Weights of a small autoregressive pixel model: width 128.
Rows from block 4, named by matrix and row number. Rows with one number belong to one neuron. Each number is 128 + 24 x the weight over the matrix's rms, rounded and kept within 0 to 255. All counts start at 0. Numbers have three digits each.
# fc1: MLP up (model.blocks.4.mlp.fc1.weight, 512x128), inputs 0-63
# fc2: MLP down (model.blocks.4.mlp.fc2.weight, 128x512, transposed), outputs 0-63
fc1.1:133136130148105151114114143123110126098151091125104138129112122120091098122113128128144119151181176125149101144159145073129140076115132122107136132156111102156152145136131132146115142098076149
fc1.2:094131119122097156123158130127102145090119139144132156168107127138125161148094116092120129129159081122135169119096088149109122142157097119158136124117153075135117107106084134145112150174131127
fc1.3:147130140106164115109127103100112161137109173133140146068128109142156114133110082127124126131102147143139135137127172104129175148123162106125106104111110116135138138111121164128088094146126140
fc1.4:126114100134180125098161089136109125101079108167172080108113114091164135145158123080119105125114126121105117131176123179154096110151149126163105153136117097098121146155171113158138121141119127
fc1.5:095153087105142147120159150115120130141121122136149130125133100143134140164083122143157176144151111126105122128149119138137108143120106091090123105157145141146118140121112132166133165118130147
fc1.6:165137132159137190161152121130138132084086101168094108132106107121176134175147152175136121147148125156153118110079148111093125134113149119124114150099130136119135149156132153093121165113101155
fc1.7:136118131134138119146098143110149145136169109070161117155159120098123177137140111139117150139131123155101145108149092120106089147108116106094133135149155139111144117143122151089154120145134152
fc1.8:109125161096123163158128147139133154084136141131133128134169152141140115145121160093108132149116176137155103123157124117124106135134103106128117159133123124164130114147147105144150122141146143
fc1.9:111119096134136126092094150101127173123114110118127146121142120142149140149077140164202115154123108135076135131136112151093095104118121083098149124128130108164115086098104114146128143130157127
fc1.10:117157120126130162099121145098183143079099087161151128181130145164136115144096150104125114126123137126131109111090149092119131122149098143087102115065096171145157116126127145102110159117154130
fc1.11:176151070109138124105138147142162166109142134136107148131117087077123118107155106127117093109148100131126150145154144124106141204128092160067140171126125105128131154135137113125160132133142149
fc1.12:146166136124136134105103108125094140108096117150148123101128121132126163189132079102160097145108102140119179127097120081117111124155156176214135107128111124146129144163166091115186116125118144
fc1.13:117125139139120129112109119151178119127127132131112148112143156163129177147105103149159166097111094135131084150131119160128187148128116107118152171097121113092171097137114184156122131138124152
fc1.14:085108151172132120180114144086118133106160159131156142132153140098145088109127189128131108122090142098158136118123140151135105149117162133108120148115131111138150107102112134184138146134093140
fc1.15:122152118127103145146110179138150122134120154115148151128120082130172159122151130129104190109123102157120124118085164155134135108104151114130139125125142148165131109139128138153142095072155147
fc1.16:149147135129129138141117162101102113112129076084117159117112111135109128085103160105125115135129117147160116164129138145123130172165132133096118111127087139144122085113153179106145127153098088
fc1.17:135101147159113111158154108134121155099081147128143110150116144170115137111116114093138069156121126143138158154123163107152096101119094140078144107141091135095135125120098142122093124157148108
fc1.18:135140092124180109119136135100161152120117114086139153118122114136127134161124138093104105149167119094142121098133126109159113149123068092132127116093166139104129114129078121159118092079121130
fc1.19:154107134092125146128174118166177126142117129161116145099120105068106104114117155132130102112108082112143127138143148155133092141121109101104103138140104134153132105174116120130121108129156116
fc1.20:119149130114137078138110196144093132145099079162158123112118135141125140132125078149124175126170102100130097123149135137094117155130153154137139113143108152097143114147087182125110166060115184
fc1.21:110100126094082141099136159141126157118134113148085126173155112108120131137140156108114115105141166124142147122132133140152140112140093091146146137159126111124130121129083155137125100131138113
fc1.22:169110130140072097146158126140154101153088120141119135126135111123182114158087112125148103075111078086113172118137118152097106142097157131142087105128099127098145131124146139134100116144145124
fc1.23:164112121125139123150146104155115091149181132128143136161128152116111123095137139059154121131119129129144152102147173086089114091105146125142142154152126146106100139141084104118136116136119124
fc1.24:131102163128124128136094133137121149154139154119100136138130130153151106137099091134090102159109161087180124070112134154084117124163141108120158098113133147146115118084121119104140146109172134
fc1.25:143127168126152169103122148179119153159165126081120101120123116158096143077125151114151122126140150129109145088117138105107155100162168147123144118092114123105116182122149177094161092106064158
fc1.26:095142099134106114091148146114175126136127131142111141100124147093141163120136170101126107166130083118130119148149115116132108143157172072117104133141107130148135152107126149175091100115108084
fc1.27:125082170156122117146122151096150106141131131142088103126169125127153105119154136122082074118124132097153123104151088068097123132114148068131131155140083136153126099142152147100092145156147124
fc1.28:167142078111173169145153110139139123132114130166130121132151162165159122119158108103122138117140099096147123154093141139136123103134142116148114111116096130085098118147170141112136077146111138
fc1.29:125143134139167139110143147142139161130101146104114150164078140117151127130170102135131114108157158107135107081089158158156085089108102154136097102156122154137127153180107142110087124132143148
fc1.30:127085174147166118151109178197140158111103170149096125118120118127114147139133159135155145127127088110119144155122126138138096123123113117165147117149147095136122128128130126114123112110132151
fc1.31:113139111122061157125072169156140130140155141138159100147091130116122147144159117146127138123148096164094128131132139103132104124134135143127154134091128121132153111172114115155137124123156100
fc1.32:159106139099096111100138127152164122175115141117096115105122121118069134103103159118124133152131108167161160159110123149097101114143106124175145125094136094140126129174144143114121136108120088
fc1.33:169136172157131126120115137137141116130119153130121140137098134117141136119170140116121159130143124055112103188161134120169152098143129099133147076112143106127129164147128107119125096137142149
fc1.34:138116123123155121189108103124152126140149155163108087150183152137136130127145147124116097101137138119143137124145130180190113167151098163068157141139140107141119123120090132187133139169147143
fc1.35:131167135083130119159111084149133120127129129139141093169120090134156167128122124151138110121101139114173187101111146086154159162109114140132121068137180112117094130129129124116161126104149140
fc1.36:141147119087132133160121114155119146131110139148142144128129111135131137149128098145132114180112145092097102117165170108118144123135097128165180117153095169144118098145151160135138072141144114
fc1.37:125139133112166154164121115156118145167108104105110130122156114097096107113093147119105110164171139166106113132149162168094071084162109122152129136113124126141122117107095143111124124150167140
fc1.38:151146112140106129101114121101117167089141158138146120118132121141064121136148089120149099123181149193179088084132170139158124162169104159112090082081119147133125101104159134163084109136159109
fc1.39:163148101169184107155151176138100107140107174115123132099146141089122165074117158149152120147101170085115135134137117127128141145146118139094142092130085107142156133115093132151157151130140142
fc1.40:125125150093162172138149132135133136118113138154129102101106119131114150122106142153099161103105158123096160122146121129119125131107145118155093147113156136094129125123133106120181121149097156
fc1.41:110161176135128101120134182139145090120125126145120111140120160141136182109140112162114103073130133134154131120120128132109121131109124137158101131093152132138103107136138167118113136141124110
fc1.42:094122121110120150146108164135133119111151121144126149144121120128129108104114078133113122125110116112139147145107143115119140142143152126124098161165088089126116145090143105134101137146145141
fc1.43:185148112090134090149080142117109110134141126147119141120179113109122107140137132155112169127135173111117141141122149162109100131110131109110152141146134120122106133154110104125142101142116178
fc1.44:160108145110104114111084131136128119142116110139109136143142103124079129114118143094120145147158153148084097121105078139118055095105114151082084103120154146165140135073126126087113148120069126
fc1.45:087116107135083111141108108130127161149119100121130114103115124088181109102090127132147118067114159111163127101104145128099090124085098120110092105153156147140133145109136117129143101101117142
fc1.46:114083136113137173151088140115137138111089103158123126117104170089133093163127112129117139167157117166150111108121133149081116116163110130161156113156148114123113140146140118132114140097104108
fc1.47:119137133103092137147104118131105166141142115171106132130142111166112112175109111108122100167133130084091163122138119154142152096160119142093160143176147125091148079125138109088151114145100105
fc1.48:113161117125170152155114147095122085072157144134077139103081071075139160129105167083150145155113163170125075095114144154142114123146112115119130153119088097154156097140103124128141155158144158
fc1.49:140112120111150177089103103116105141146124159117120114150152180101172111171134127102112161133105115157120150098120119117100159135136137098127180105158116134135092148162124143156124132119117142
fc1.50:100164135099186116047125154164150101113095142175131136120105074108114124096196107092135127151117156110133098157158142122144109125128140139136104157124134134115119143147107110143107127074084176
fc1.51:156162055156108120151133154101127181148127124170073151149116153200119159126110109141130124154146133105114110118115136145084121105105161171160090123118153176125165163136092129125130131121121126
fc1.52:129186128111139135127132186130173117131141131108096098078110127146108178168106120100115167126078139151156135112112138149132111190103131139154106139112121185142094108179118143123144157151167125
fc1.53:137128108153123128156116157140185130081144154112138141103133104103122148115113095128096085150094137147096102121110174165126110092151119142088150135120125152120100145139094114126116151136108142
fc1.54:130163170135136154169119081180105129134167129127115146137108118113113126148121147120075137144162099133142167068126140122120113125101139106132129099096101164116131138103146120144078119185144100
fc1.55:103154123137140112129168165060170143141148127086097101154184139157150139115136144149127113115097101149168167117103125143160082097139134073134112125097135079084119112122135128124158135116104128
fc1.56:102141124101137134117088114115112126150155139104112154172135138102112110127107093119095096137161142101110172122104143151130136105118136104146143118088120105119130136109110139160109091151136128
fc1.57:158142066121133108139145117160133168124106106110158108117149151127122134137156136139081160110115141089119156113151117139092092119169142139125118134116156160130125113096122104120126194097114141
fc1.58:129101163119138100128125116133167130138132101101092130161103072107112092119109142077126133097150130137126121132137123139128126113135139119151115097152118129093172140123147114123114174068121136
fc1.59:103119131118097117131116112130151127116094122113153107086125165124146141159119115111122117136117132162092118124137123158137133103098113109115100097134135115107142097141080149123140162089140148
fc1.60:173113141168156113131097122143126175138147123114111147101129100133158146109145135082140142129144105112143139097103162134149106158125143192117131088149080169160149088168135146176155144122129139
fc1.61:149134111153144089129129159107138115109137151122098102112130118122105150120124122114127101108117099099124156105156150135142093115128114106139146116112113088138099134116139069165142138133140049
fc1.62:129103109145143136153150145100133156103107139111135101168160139105114134134126096100066175145139142137080133108158117137128137095107114156125168149133113152140138123101119137132098097129112133
fc1.63:139149150138138112131112158113140182106138068140150087135153121133149113126127086125122154107136147158138121131152089145095139064136180123126133062138070154124113140100092162093117122120137140
fc1.64:122137135148164140117116141142138132152146143133139144150145134105131135160164091088134153124160142117128118187154139129146141110141148104053119127090143076105131128147191099160152106159188137
fc1.65:127181115084147093119150170143121119149123127104151122125129104118185118118134104123146117136132130126122133168131108160113106158126117091126084100156136165115121137139131126165096141116096126
fc1.66:134144120153123137128100154150129135136158116092109094130141141145102116113106128104142113103147146112132133107180120165114160138166132114146122040161151135086112154102124089095126130128161118
fc1.67:097085083138139142139176131161129133106163101099094107180190120103110083130113076107124148101156143131116188132103151142110129101138147116075090151163157145131125081069126123136106144073127118
fc1.68:153111098135116146115152142107149081113152123108158093112093115084107148111110127131145139145150118168141111126165168131154137130114124129096106146109132119093168152127098113151126145112112096
fc1.69:165163158105136134103131141120118128106134144096132119136125094108150123142110128125144126123093089131142091117119123140120138139162073132172123113145106148116123117161119125108156104188110146
fc1.70:112161128102132148177102133172130138132186117199105111136160116131105115134135098079102174119090154117145134161153101093094118181148120121076160100092122085117104150139134104124127119159113128
fc1.71:120147139119105177138117160159151130147108140115114106102098138118114152159153131110156117132096147124141099094165124134137103137079146126158136136142111130117135145114122158138132082053136129
fc1.72:114079111142113105134120138145114132162151137093150146191135090141069145135071158105121144164109145079121137138115107144142125112158116133099082124125136075170126084128110120120102130145124142
fc1.73:173147144098125105143154106126111118101117164080151124145110156118172119121106125141104144108109126099120115160141083132115070100114118116097148168163098101115109105105099141133152093136128149
fc1.74:153173131143148117158128127154126072133122109094108121161155076130110130148117110126122118109163112110106110125139110114107140098103147147121099102141128112137152152139123158135160089128133146
fc1.75:177161155187147132150119157157141181161099120157138154116131116106094175137124134117108148133110166114071098140159112164134131119138109122133144140160129118123083140160150098121126121148114136
fc1.76:109149118138121157168092153137130129133136113154100138147116091178107169138126126130127128127153130131115087129132145080162162126146139128126135142143161085111130139101094140133117113114153150
fc1.77:132156165134075171128070108129120119148100135130133130105161120147160175153122084135111126148121103092078141074116130110108108121170111103147124092120117151137123090149150144158129147150107125
fc1.78:101100101152134102142141154169140126138125132134102101092161153103122098174146133111132100111164131129119140111118132122138124118102135126101163136125129130128148128122137145133137158143138117
fc1.79:093085116119102144162075143129130110163158119131139137147117144072133117160115137065153159157101094130109153146125157130104119087176141119193104140104138111128144125079151108112169114114111128
fc1.80:129135142105127120090118104148147126118133130145135151163107112094102126117074144105140115129139139110108146111151157139106112137127139158074099076146155137125139105124119140136061154086138166
fc1.81:129110110150094147135113121112134131139133152130173109134137148132134143105118101159106153136101104102093125157144174120123124104127128096080135148165115153131187151127069141100144130166055110
fc1.82:115101102135149115114090159127135087118141123097124150163096166117136141105155085132177148137096134125148127108124168111127085134076114136102120134108127140084144133154108116105109100120099142
fc1.83:109122133111166161108143134136102120111127162131080120114166142163126130155143123122135077144158088116130111103115098106128136112166137148137090115106151135117132118131128146137081127114137160
fc1.84:113107143133143122154158141139155117103115090117110140110164122102168127084130147109095118113097101179118117122120132168147127126118123155080134120173096111138136142184150090176137132151113157
fc1.85:125138148136124081116129131155142135092167150148122153091120057091130113137112154126135152131130132133113110164138142172169133142126112139138103124125082091123125131149074136129121084180154105
fc1.86:165118103107156104162097146144142119117067150135118137113119078117137123136133129137140130126126127120102090109114081125141122119087077133150143110115133126154077131096119195117118134111110162
fc1.87:129153135123094184123102104118161123138177139105160121141125085130136172128109124112142114094123128119120136078116153123123112157096083121127127130088103119146138132106119091123131075131114116
fc1.88:133149132167119149183138111147132120101150126100094116144090136103144108118106088097120087124119134160110128124155177118157137169086107151098138124113127163075151156149082125132085156174142155
fc1.89:137110148141131139152129151100133150123147092125116141111144134118143098102101105150169132166122161121144129129164151113073117134103154110114132136123120136152129091118115158175136114128134100
fc1.90:129119080103110113144126154092103142119094114108103126109125173137129151088138161155108121152093122134122114138149105134141140127153141134100080162121136150117141114157133138155082117128111173
fc1.91:125154141084116129182115126129134165142151160139126191159141135098129111163125141148135103125121107150104149119121077146123103139160108170151075091104111130140134125115160094135145136089111138
fc1.92:098117101151128113123167118139153137135107109147116150126153141092109160096077175122103127127143121125182102125163150123141082130119114072091088127137132118131108107147109140110101120110131073
fc1.93:129091092122113157125107162125150091137120112172107081111146141119077138110146138087146136152124127099131110138144151114136084133135118156150131077142156143149155134112151115133106130115095109
fc1.94:136112082103114146107106145154098115155119109114128109127103164138173124146107134117130124120103123120107103133141128155126116118143116124156128085149129155113102124129130137159139156119113104
fc1.95:121132082112131124140105160101179110142196159139100121132104107104154079129088144092131143134166123128142101156160127093135123116108110136081120115154138128139105146093142084131174108156159103
fc1.96:090107108179132144177135170108122150131120120092122125110171101120147101124122131127099122154165126120172106139167162145159106136124111130093087141165118145118131107118127043127074138131143174
fc1.97:127121141095105130096097082152112087134124139108111147135125155136137139147099162108120177120116112113078145154091153153145151101106160141102097100137150107111099140156156104098114114162164164
fc1.98:118105142096124123068138131159139141162135097110154117106137126131113088129164144151140120150141112136087120102119114117114098136114140130120133122128166062123149149137152166156124149101135123
fc2.1:158109152154115097154125154106194141168079142133143139096143129178151126112134154122098159152115123116106057127095150179090147084131116141101154117129140130127133112129120124115099112076176105
fc2.2:139127111108106127150101110110148096121171144136176162099121134094117077115138128144118141181137168114120136159110124090101101100126159111098155133143101142089181139172177153106106118151106144
fc2.3:130112143149136122164159134144097101150133124145124128151126125136101155128140143111133137157132126112133153116111113141165067099149118100159139112110120141086088155101126072098111152114140140
fc2.4:120100180142116124143113087141137166177126118121145133134163139143105105109135156166147144149157115138130162117115147131139142104120124150106150151130131100097134137109088124126093122088152153
fc2.5:138131170146127101132173128085162179128163134132117117172162124123122134153132145092133124121107148133195161155080124133123182093153196129110144159142110140083116137146162122109162114162116127
fc2.6:126135111107149123138186171165126090130126159066150137098122141103089119120124106098100168153129136112113154148158138178141142121125133123155124127120142105136125102157126141206134114084144137
fc2.7:129126176150135134131139150115121138180090204157099115146127147142129112107117102092153129112086172094088099173130184130119152134151128166160149139104087190111144149162154132122099136103130097
fc2.8:141114171119157113120128128132134143148127109165120108150140096126171141092108111121157108106126108128128152180079081133136120091099163104118130075126127140124150088125129138135144138102110113
fc2.9:121114164159121131138106147161131163112147141175172133145145150152140115135123117087061123096130111119150126116088112098147155118109116111101123140136150137111103135174121114139118073147150138
fc2.10:171106120118184114131163094170096081127099116142108127118143087079141112101127116125137101171144146063119097137142132118175109132101147103150098145125186091140096118112118093144154127166115144
fc2.11:109111167166113140148131099111121132131121098117165103138129131166137146137109152098094181144092113102104124122124144134124103087124162112142131134129122152130089135146149122157134141121121093
fc2.12:114127121134084120129143157163134134065117121128114103074091111112120173076105138124125124134147137137076115169186156122170156102154081157104104102153169141089143088137138146084117148145120144
fc2.13:093137112118085163125163119147146193094101102125097094136103128134110134141096128088137146135118129113170175113130131115094071099148173144152141098137136079103089179128172045081125111082089154
fc2.14:146093122124135115106156127154145140140108118121138104123102166099085091154108147130100140102150112141139165130147093114122086127151119113124109108128154128134123143129134110100128120143161102
fc2.15:107111146114163098093100132171134160122118102129174118144155138124077157103109138130102086129186169117121197140123111117138179106124123139132116113092170107115145128161093142122137143133121107
fc2.16:096122165119135145136142078132119146139085132155155133127121137165148138189152134138124124126136107136094135078139117121098104130110071122122142164082160100118115156119120112153131090106135146
fc2.17:119112125068100122131129130116124080137154091128089162113080107108143118146115123135162149129110153073125105096136103139108138135116156100137116120122141092171107083110132114146144123122164108
fc2.18:123131152117099133132152105131125113085156145132140129098142133119120096131113103151160104135123119149064160156135155124119104091124145130120120107157086127177165137083122141113144154146115149
fc2.19:099106118120134099147121151122085168129133114135134085115158157147134130160156125127179132125159161132103151104165104074094142088108108132121108151138119123092116132109117119108161146126064153
fc2.20:115119165108105131140140115145061109120144099086103130144135086125115102102112146114156092096147139114179115168108156151154115144152136107083128152094177125164093146142142110126151115113122130
fc2.21:110185122152154082147110158085092116119134157129125153106124148169134116134123130143092123120108140111153131114138131126150106174129171115093099121099125165101133167181171110140125127134133137
fc2.22:095124151142099131086079148136118193124121172101133152120130147141064124109163137113147116166111157140119095130093104052152110119133081150104144163134128160158119147115086140132152101119119141
fc2.23:124127100130144128144115170147152164106106110190132145130093194183077116169118146148151106132121130152148145146122137125149132117154078114112138098163120178117133087135117138107124114142155173
fc2.24:119108121150088110133100130044128163113115138129133153117121158170128156162091147082119136138160084122131128169147161126103154115131123097119090163156135164109124120175127163115073129127115141
fc2.25:154130122148128117158125139082132140103123150168115137139146107125128097174131160126114111156102108127171126138111093097141097124117137075140109131162128108144109102132141158146116179107148168
fc2.26:119134123098142114144101100144084116115086113149140106172114143141081122130097073132115129143150085123134106138133135132097125122108136147139158092133138103112088100171130103135121090140146134
fc2.27:147125125165104134138102126162106148120074134133154138145095125104106155152074120154151128178099137174119159103125123141110148118178124176135114115105147137131105157148135115126139107136151087
fc2.28:125126121185094106103079167086151106144139138120116162092154103117112111152102139125102162138104111180181129100143133127148151141116100113149102121096130147116150120154103163133154141125148142
fc2.29:149117135144103116117118102136167141135122163107117158126126146107087150070075117139136115123132118120117162148160130120134120088138145091119118121117112141099129106124155120120164138064110078
fc2.30:136145124127079132132101078071142127156138147121102120120114088177174087129116114106118064088169107181144129099162142130123169148120126106118110118117091133142113156120111159153127127144123102
fc2.31:130097146142145127100169096140135113126099149106107173099115147103126132113104131101138117151114198110157163128129151193121137097114089149125115112106127149126087150129129136127134134126116150
fc2.32:118141192181165118143133157129130141098152132141136102166172135123156129127122094133149127110125132101105135101126103115130115156110156111095121108116092120124150136110115154119103083155128162
fc2.33:145118058092163142179140202129145132102132140163152092128106141117160135136121115117138120145165101124095152117143125153116168115137139170169131112100101145182135113105092088197105141110134125
fc2.34:122103131156163141121110135122116119089132135125098150082095123127140133147128121178127138127155099099106098095121119100102152124095136093106130099158129170132099161123124149129142093078127138
fc2.35:130106144159139135093161214146125147137141160141190127141107148163080122163146109144095131158181164131098093123148121117131102108139146139127142166147085163137129123104152124132098121148076159
fc2.36:121131130139097096065149152105116114127119111104120116141124162091116111116113109069097126109142149115153140124098087133127127145123151135140073148091129119097154147126109140098127155117130123
fc2.37:153133142153133114125144139117151145139133167168169137101107146172089109136162125115157124124119167138106137121113109124137167139156181117141127137097100122089154148149126121088101135129090100
fc2.38:106178123124135122187087142137118115136136096095113101121083121150127098169115123190180146141158150115163165064084158135184119126122094119074142114096150167160142116139160090090107154138138160
fc2.39:159179111083087109065113091166138141134146115092125150151138107120163121119107139134140170145135120123086089137106127156113101167129136127134113093146159105097089116141151170093156143159145096
fc2.40:141122121112119124121122127161137124110116127079135136167133155165150132113136105157168129158147125118143146147100154134108132133158151126139115156090104110142122118135104188143084174116138125
fc2.41:086102120106139121118153091143132119149151140165136122137093157087158110080187118114129134158132133145123099152124135090123141144117134149089167149117075132106079137144143093109122127142138188
fc2.42:083137130111123151072153118117141134157121088106144115077162130136146148091164125094140167113075116108137122180121116103113125091115107126126148125075135157114121120157141139133170132117114129
fc2.43:103079130128136139120168105171120127141138115139105171097156134121169129148135172141104131111114148143103094139145123116068146094160143118135129161103164128123139094121151149139096092078126101
fc2.44:128148158117109094114139134172128097121127123094137148137130143148139155133061138132116094141142180144157146094135152098109105137153085095142129146129130133166146131122135110129138150154125097
fc2.45:169110146121145173082139130137144103106123139120153100136139127126088145134134115125119078152125121125130135136137124096129152143156133124145133162092088105106140111144100153132095135128100065
fc2.46:137124117147137150139160141091082138132135159100136130116152098120149162135123127145139122122131129105105139100139092083160132154095130134120132176101094121135171119077106117090157090152100132
fc2.47:120149100111156141103115085091153097152086102121124103150145133092150131088134138132154103092118085186124098174174141116156132170116094101141118111099078106155058143111105139140118150170101103
fc2.48:096084126164121156111135127161124107158108159148135101150143134132123096117125102133070116105146173126126140169149148131134150094101136109123145127171178148055121147125118139107135075078146110
fc2.49:125132120109104158136128128138134102099143102096134148130146107146113103101129132112128075159141113099153081141096175140111113180114127128135120109095151122104174119109094126112131198161142122
fc2.50:123138123171097141171148115138141136126114108113140125130155158123154144142104131169106186118136128137144137094135139143118139095140136109122130096122117105143083109143121149120127138179147110
fc2.51:122088135159121124102131123149129108175156115099099135127118153143144154149162102183114127091112126090145142159107147139157086154140137074118136108171134117155140149128166104130131090109142137
fc2.52:163103140186125148177153155135141141124133138128114124138134123120158101091115123111139138148146127153126128107126101098085132094120099142124126089167134062056127133118134163130136104132087155
fc2.53:127104138142092127124129096118106112158124097130125176154088152135150121177114154090151146130145101125150132159093099118160108173092111130167112121112120096114109135126105108113110092186130126
fc2.54:105106092143089153124132149068134115111130106145125125124161099107128144124122153127122151127157134151117090095147107101154134164160103123113142145146126102169114119151114091099139148117156162
fc2.55:160154104141110122137114128137077138128125074091096173146096104127155090103143162123081151135160127119152159151136145102094134159068088144129133160148098127127120142163172121106153117137139153
fc2.56:157160123122188158140179099123138108122131097142074156164154128142148109177134130137129092161103126139103088113150139097138147104138131182150144141142116102143133102129131093111100147138120134
fc2.57:122136161112139092104087120148128143119132169141112125193070113100123153144087114117172137132196104121184128136130132118133135137088131097138139114145148162183139130128118169121104070118135149
fc2.58:132122105102122147126135161136136150103131180129129144120152164102163137130150109120125117136124094099167120136140166145088108145136103135131124120129114110144081078154145099116125104145143148
fc2.59:109155077137157125130157164114105135165184143102147106107144099134115150126135121124114134125104109133151143108123116122164134183144092157152106141140105137152132123101134121111116105137102133
fc2.60:098116109089091144133100125097133111168111153121146131139110131099115139131135115133133143092117151124155113123115138126094121139136097131125121131145167117062112188116095156087129124094141107
fc2.61:109129170119101117146144079116094136163125143142158169148137122156126116112159088134161132121129101162129107162119136141095124122128119138105129127173119159131180122126149129137126105132101165
fc2.62:157123156137141129104165058157110133135076125135148140073125101118136114107124150126153126113109086156119125116112115059120115160110176126126160116112160122128120161135144131115148153105140129
fc2.63:106061130152130106088105102083125081117121189107112081162127153116141146145110137140126132141140084081086159099127123138145126103064132113152071130165156121160124161138182134191135081160122132
fc2.64:126120124117130132130139179154124135113122132124135087110112146126143167114113157161118131090080132168143148104147133125136081162087117126159129123150134156156143120123067107069106142097118130
fc2.65:124118144179136132123119115117153153132134101133108110149121120101092177177180139120112114128152128131154117116105155133138129145169145132113124136135127091166129118087150087115121142135115142
fc2.66:129110118119128121117113109103163161117126135137129168133132128114149125109125164169112135145145113113111144124066102119134116102135146142124158190152117125116117136115131160114136046128139124
fc2.67:138137093110134120113143109105126141122124156181173118089082100082155121097143121111124134098165120118099108114160133131132147102109118142203163165118129137114143124141105134188141154108135140
fc2.68:129095112133154120120146169145148147126144124161150126172124139128123151107142136106153166132143122113112085118097143110109184082117133162142153132117137118148135157174132088121104126156151126
fc2.69:140107115131120107108151114120125079175125164109130130150120136152083086153129119140111097106101139116111196117119124112138164155105145140127116083124124089137116122093122135173083144107115068
fc2.70:150164144143148097120107133154130116149143118109129152153106185128106117148093118173133120159108126095124147128128139149135142161130122109149119110139105107122150119151137137136129127135145113
fc2.71:121089092124148080095171096101083155158187096155131167154154124144137125117110162136121133119175104132128121146118146105123121119160122161108121116091122107150096098124105121121130113169145141
fc2.72:125163141116104190122128139153106129115118109119128161076105158141161129126139118115159097110110116135113149131162157170142132114144132126095134117099112150121120149107110124102154139093095148
fc2.73:118125114146124138139085138133162099163131097144081107150119083099093129099122103124141141145128159117152130114116157140166123118111135129164109112063110133095151149138114090106121134109127105
fc2.74:124114126168142081123133119088145159123138115122157137101096138110116109127110113164117140140139121167164097173147138146168135160118101158164093095105114146115096141099137144155118109127105164
fc2.75:159114120058064157140176120122124112098163139106119128142135144109184099109137158153096165132126166137143139142119140103161146112152145135140129141104139131112147076115106159160170115173155122
fc2.76:157167128174148121116133151096082145114125150116113115120156101097134113122097140143122112132136092109133097166144123136126110205142102152112165104151124111141118140149136103134157126120153073
fc2.77:131116143148181106135157138148162175143111128124123168107147089118133118133143201099122129109119141094164110093135117124104156135111136121119189103133127158146144116110177133153095114110107115
fc2.78:097092149091150115145187163110127125121150118145151179175138172121121128123114147141137114122128170137113165100157167145110143133136099108161113145176139144050096079159130141151135115111093166
fc2.79:161176153171167155101149107113102127128121121152147093100116108122149178106154129132119142132122167113162110094143107123148119144116140082091135072130159135098127142103128133149079113102130141
fc2.80:145158145147162126139142129103117141147122142083116122124098112147140146144133147125100131121120093140157118127167093121117173121154117128156130147129150147139125099141124142125143126126132171
fc2.81:142153163135138134132106139141080130129155111128138151106123128098130157141087118105120138090152101140142143113116101125082127144149113137148086133105125132105118151168151134102129147087153153
fc2.82:107113138148102095123158087161130101119123124108117135086142112126132137099116152105135140160141122154112158113138094116124108142173150127123094122088147097130119137161128119119131097100110098
fc2.83:159108149142127157110161108132136140124134160072115145136134143129149164163120147148119110121102081147108143134139158153097125129078122126154123130124106157087170101142113139141163110127103101
fc2.84:149153126099126143152115153138138124168127163110110148122098142133145120153113101157159115119150117102185134113126148117111120114150125089155115107065133141139126112087084158087143129099117100
fc2.85:165151114105142160095129125127134105123117146137120100135109152144127133144171083099142129100152154138166107113138143130123149120121129108122121131138151195184106136125137121103098141128063141
fc2.86:078158145120117165077132090092076125170151108095136128102167162146132157119071160092150146132126137120140151137149148133098115126153128120143102147089135159107158135161087119126092145134133094
fc2.87:117122086131141089161101119130131109126129119108077135107141120105120146145137086103158174133129132132138138098106160136137128113144139114108103136145120119105152110142119154124141136148123099
fc2.88:089121201141134070114065145141163143108119152141095132142090132136108103093148161133113140154131138134179134163097106124123084108117112116135128149134166090139153133145137188107143096110130158
fc2.89:125108119119133108067145140116110143120165113093134153110157161162138101093095173183172070123108086162118130158185167139162136101089129135116116123156172121122126139146125139111109109109130102
fc2.90:118135145088153169173137138137170098107149140133126102124120099137105144126151145176146104133123094107156106081097165132141168154122135100121086103139082145111106158173157082163094086097123148
fc2.91:110122088093111124094120177130130112126112111093168145123157160145102122111108114140148128133146085144115146167139147109161140076171133107094094114124152139088113102184128124135148129098197108
fc2.92:135147103118153132121096081133169111167099141144130086113139122085138112123140151114130105170153109142097136137137149124121174141145142141127169094109085137103155196080085137122136105154067164
fc2.93:129138130145097105092172088106118106173132137128129154154139141121126097133108115184155103147106156132100143123149116116118130135101145125097122150158090083079129161128137155150087108099149146
fc2.94:118131170155143115091137143106162136115102147140129135125133105110128140123115096147114102109156119126184082125117110122145134136103131143155145157082086130148104137150120122117128113095132122
fc2.95:102142164137079166154106108138127164142097137104144143113141127171098139123159138156158110102062110102147148104126135128108124108141105137165145152130100109093124114141169110117105129132141118
fc2.96:128146113149127123092105122115119144146104124160098113110134104130133133107127108151159125110091109128108136121127082121094172117105128108164185132106173108104108112131162133102196145125116111
fc2.97:128100103129145121151145130109088164123087131121139081167137130086098138161163112127151137143125145123150148127154117123112114160130078164146123118155118141146116115120119085148155095086105097
fc2.98:151138148126133138141088121110118155074128122109130131120128148146159109103083098115170148141085131097124164118151107110124172117154117104183152126133156156113135129116126114121109184121106117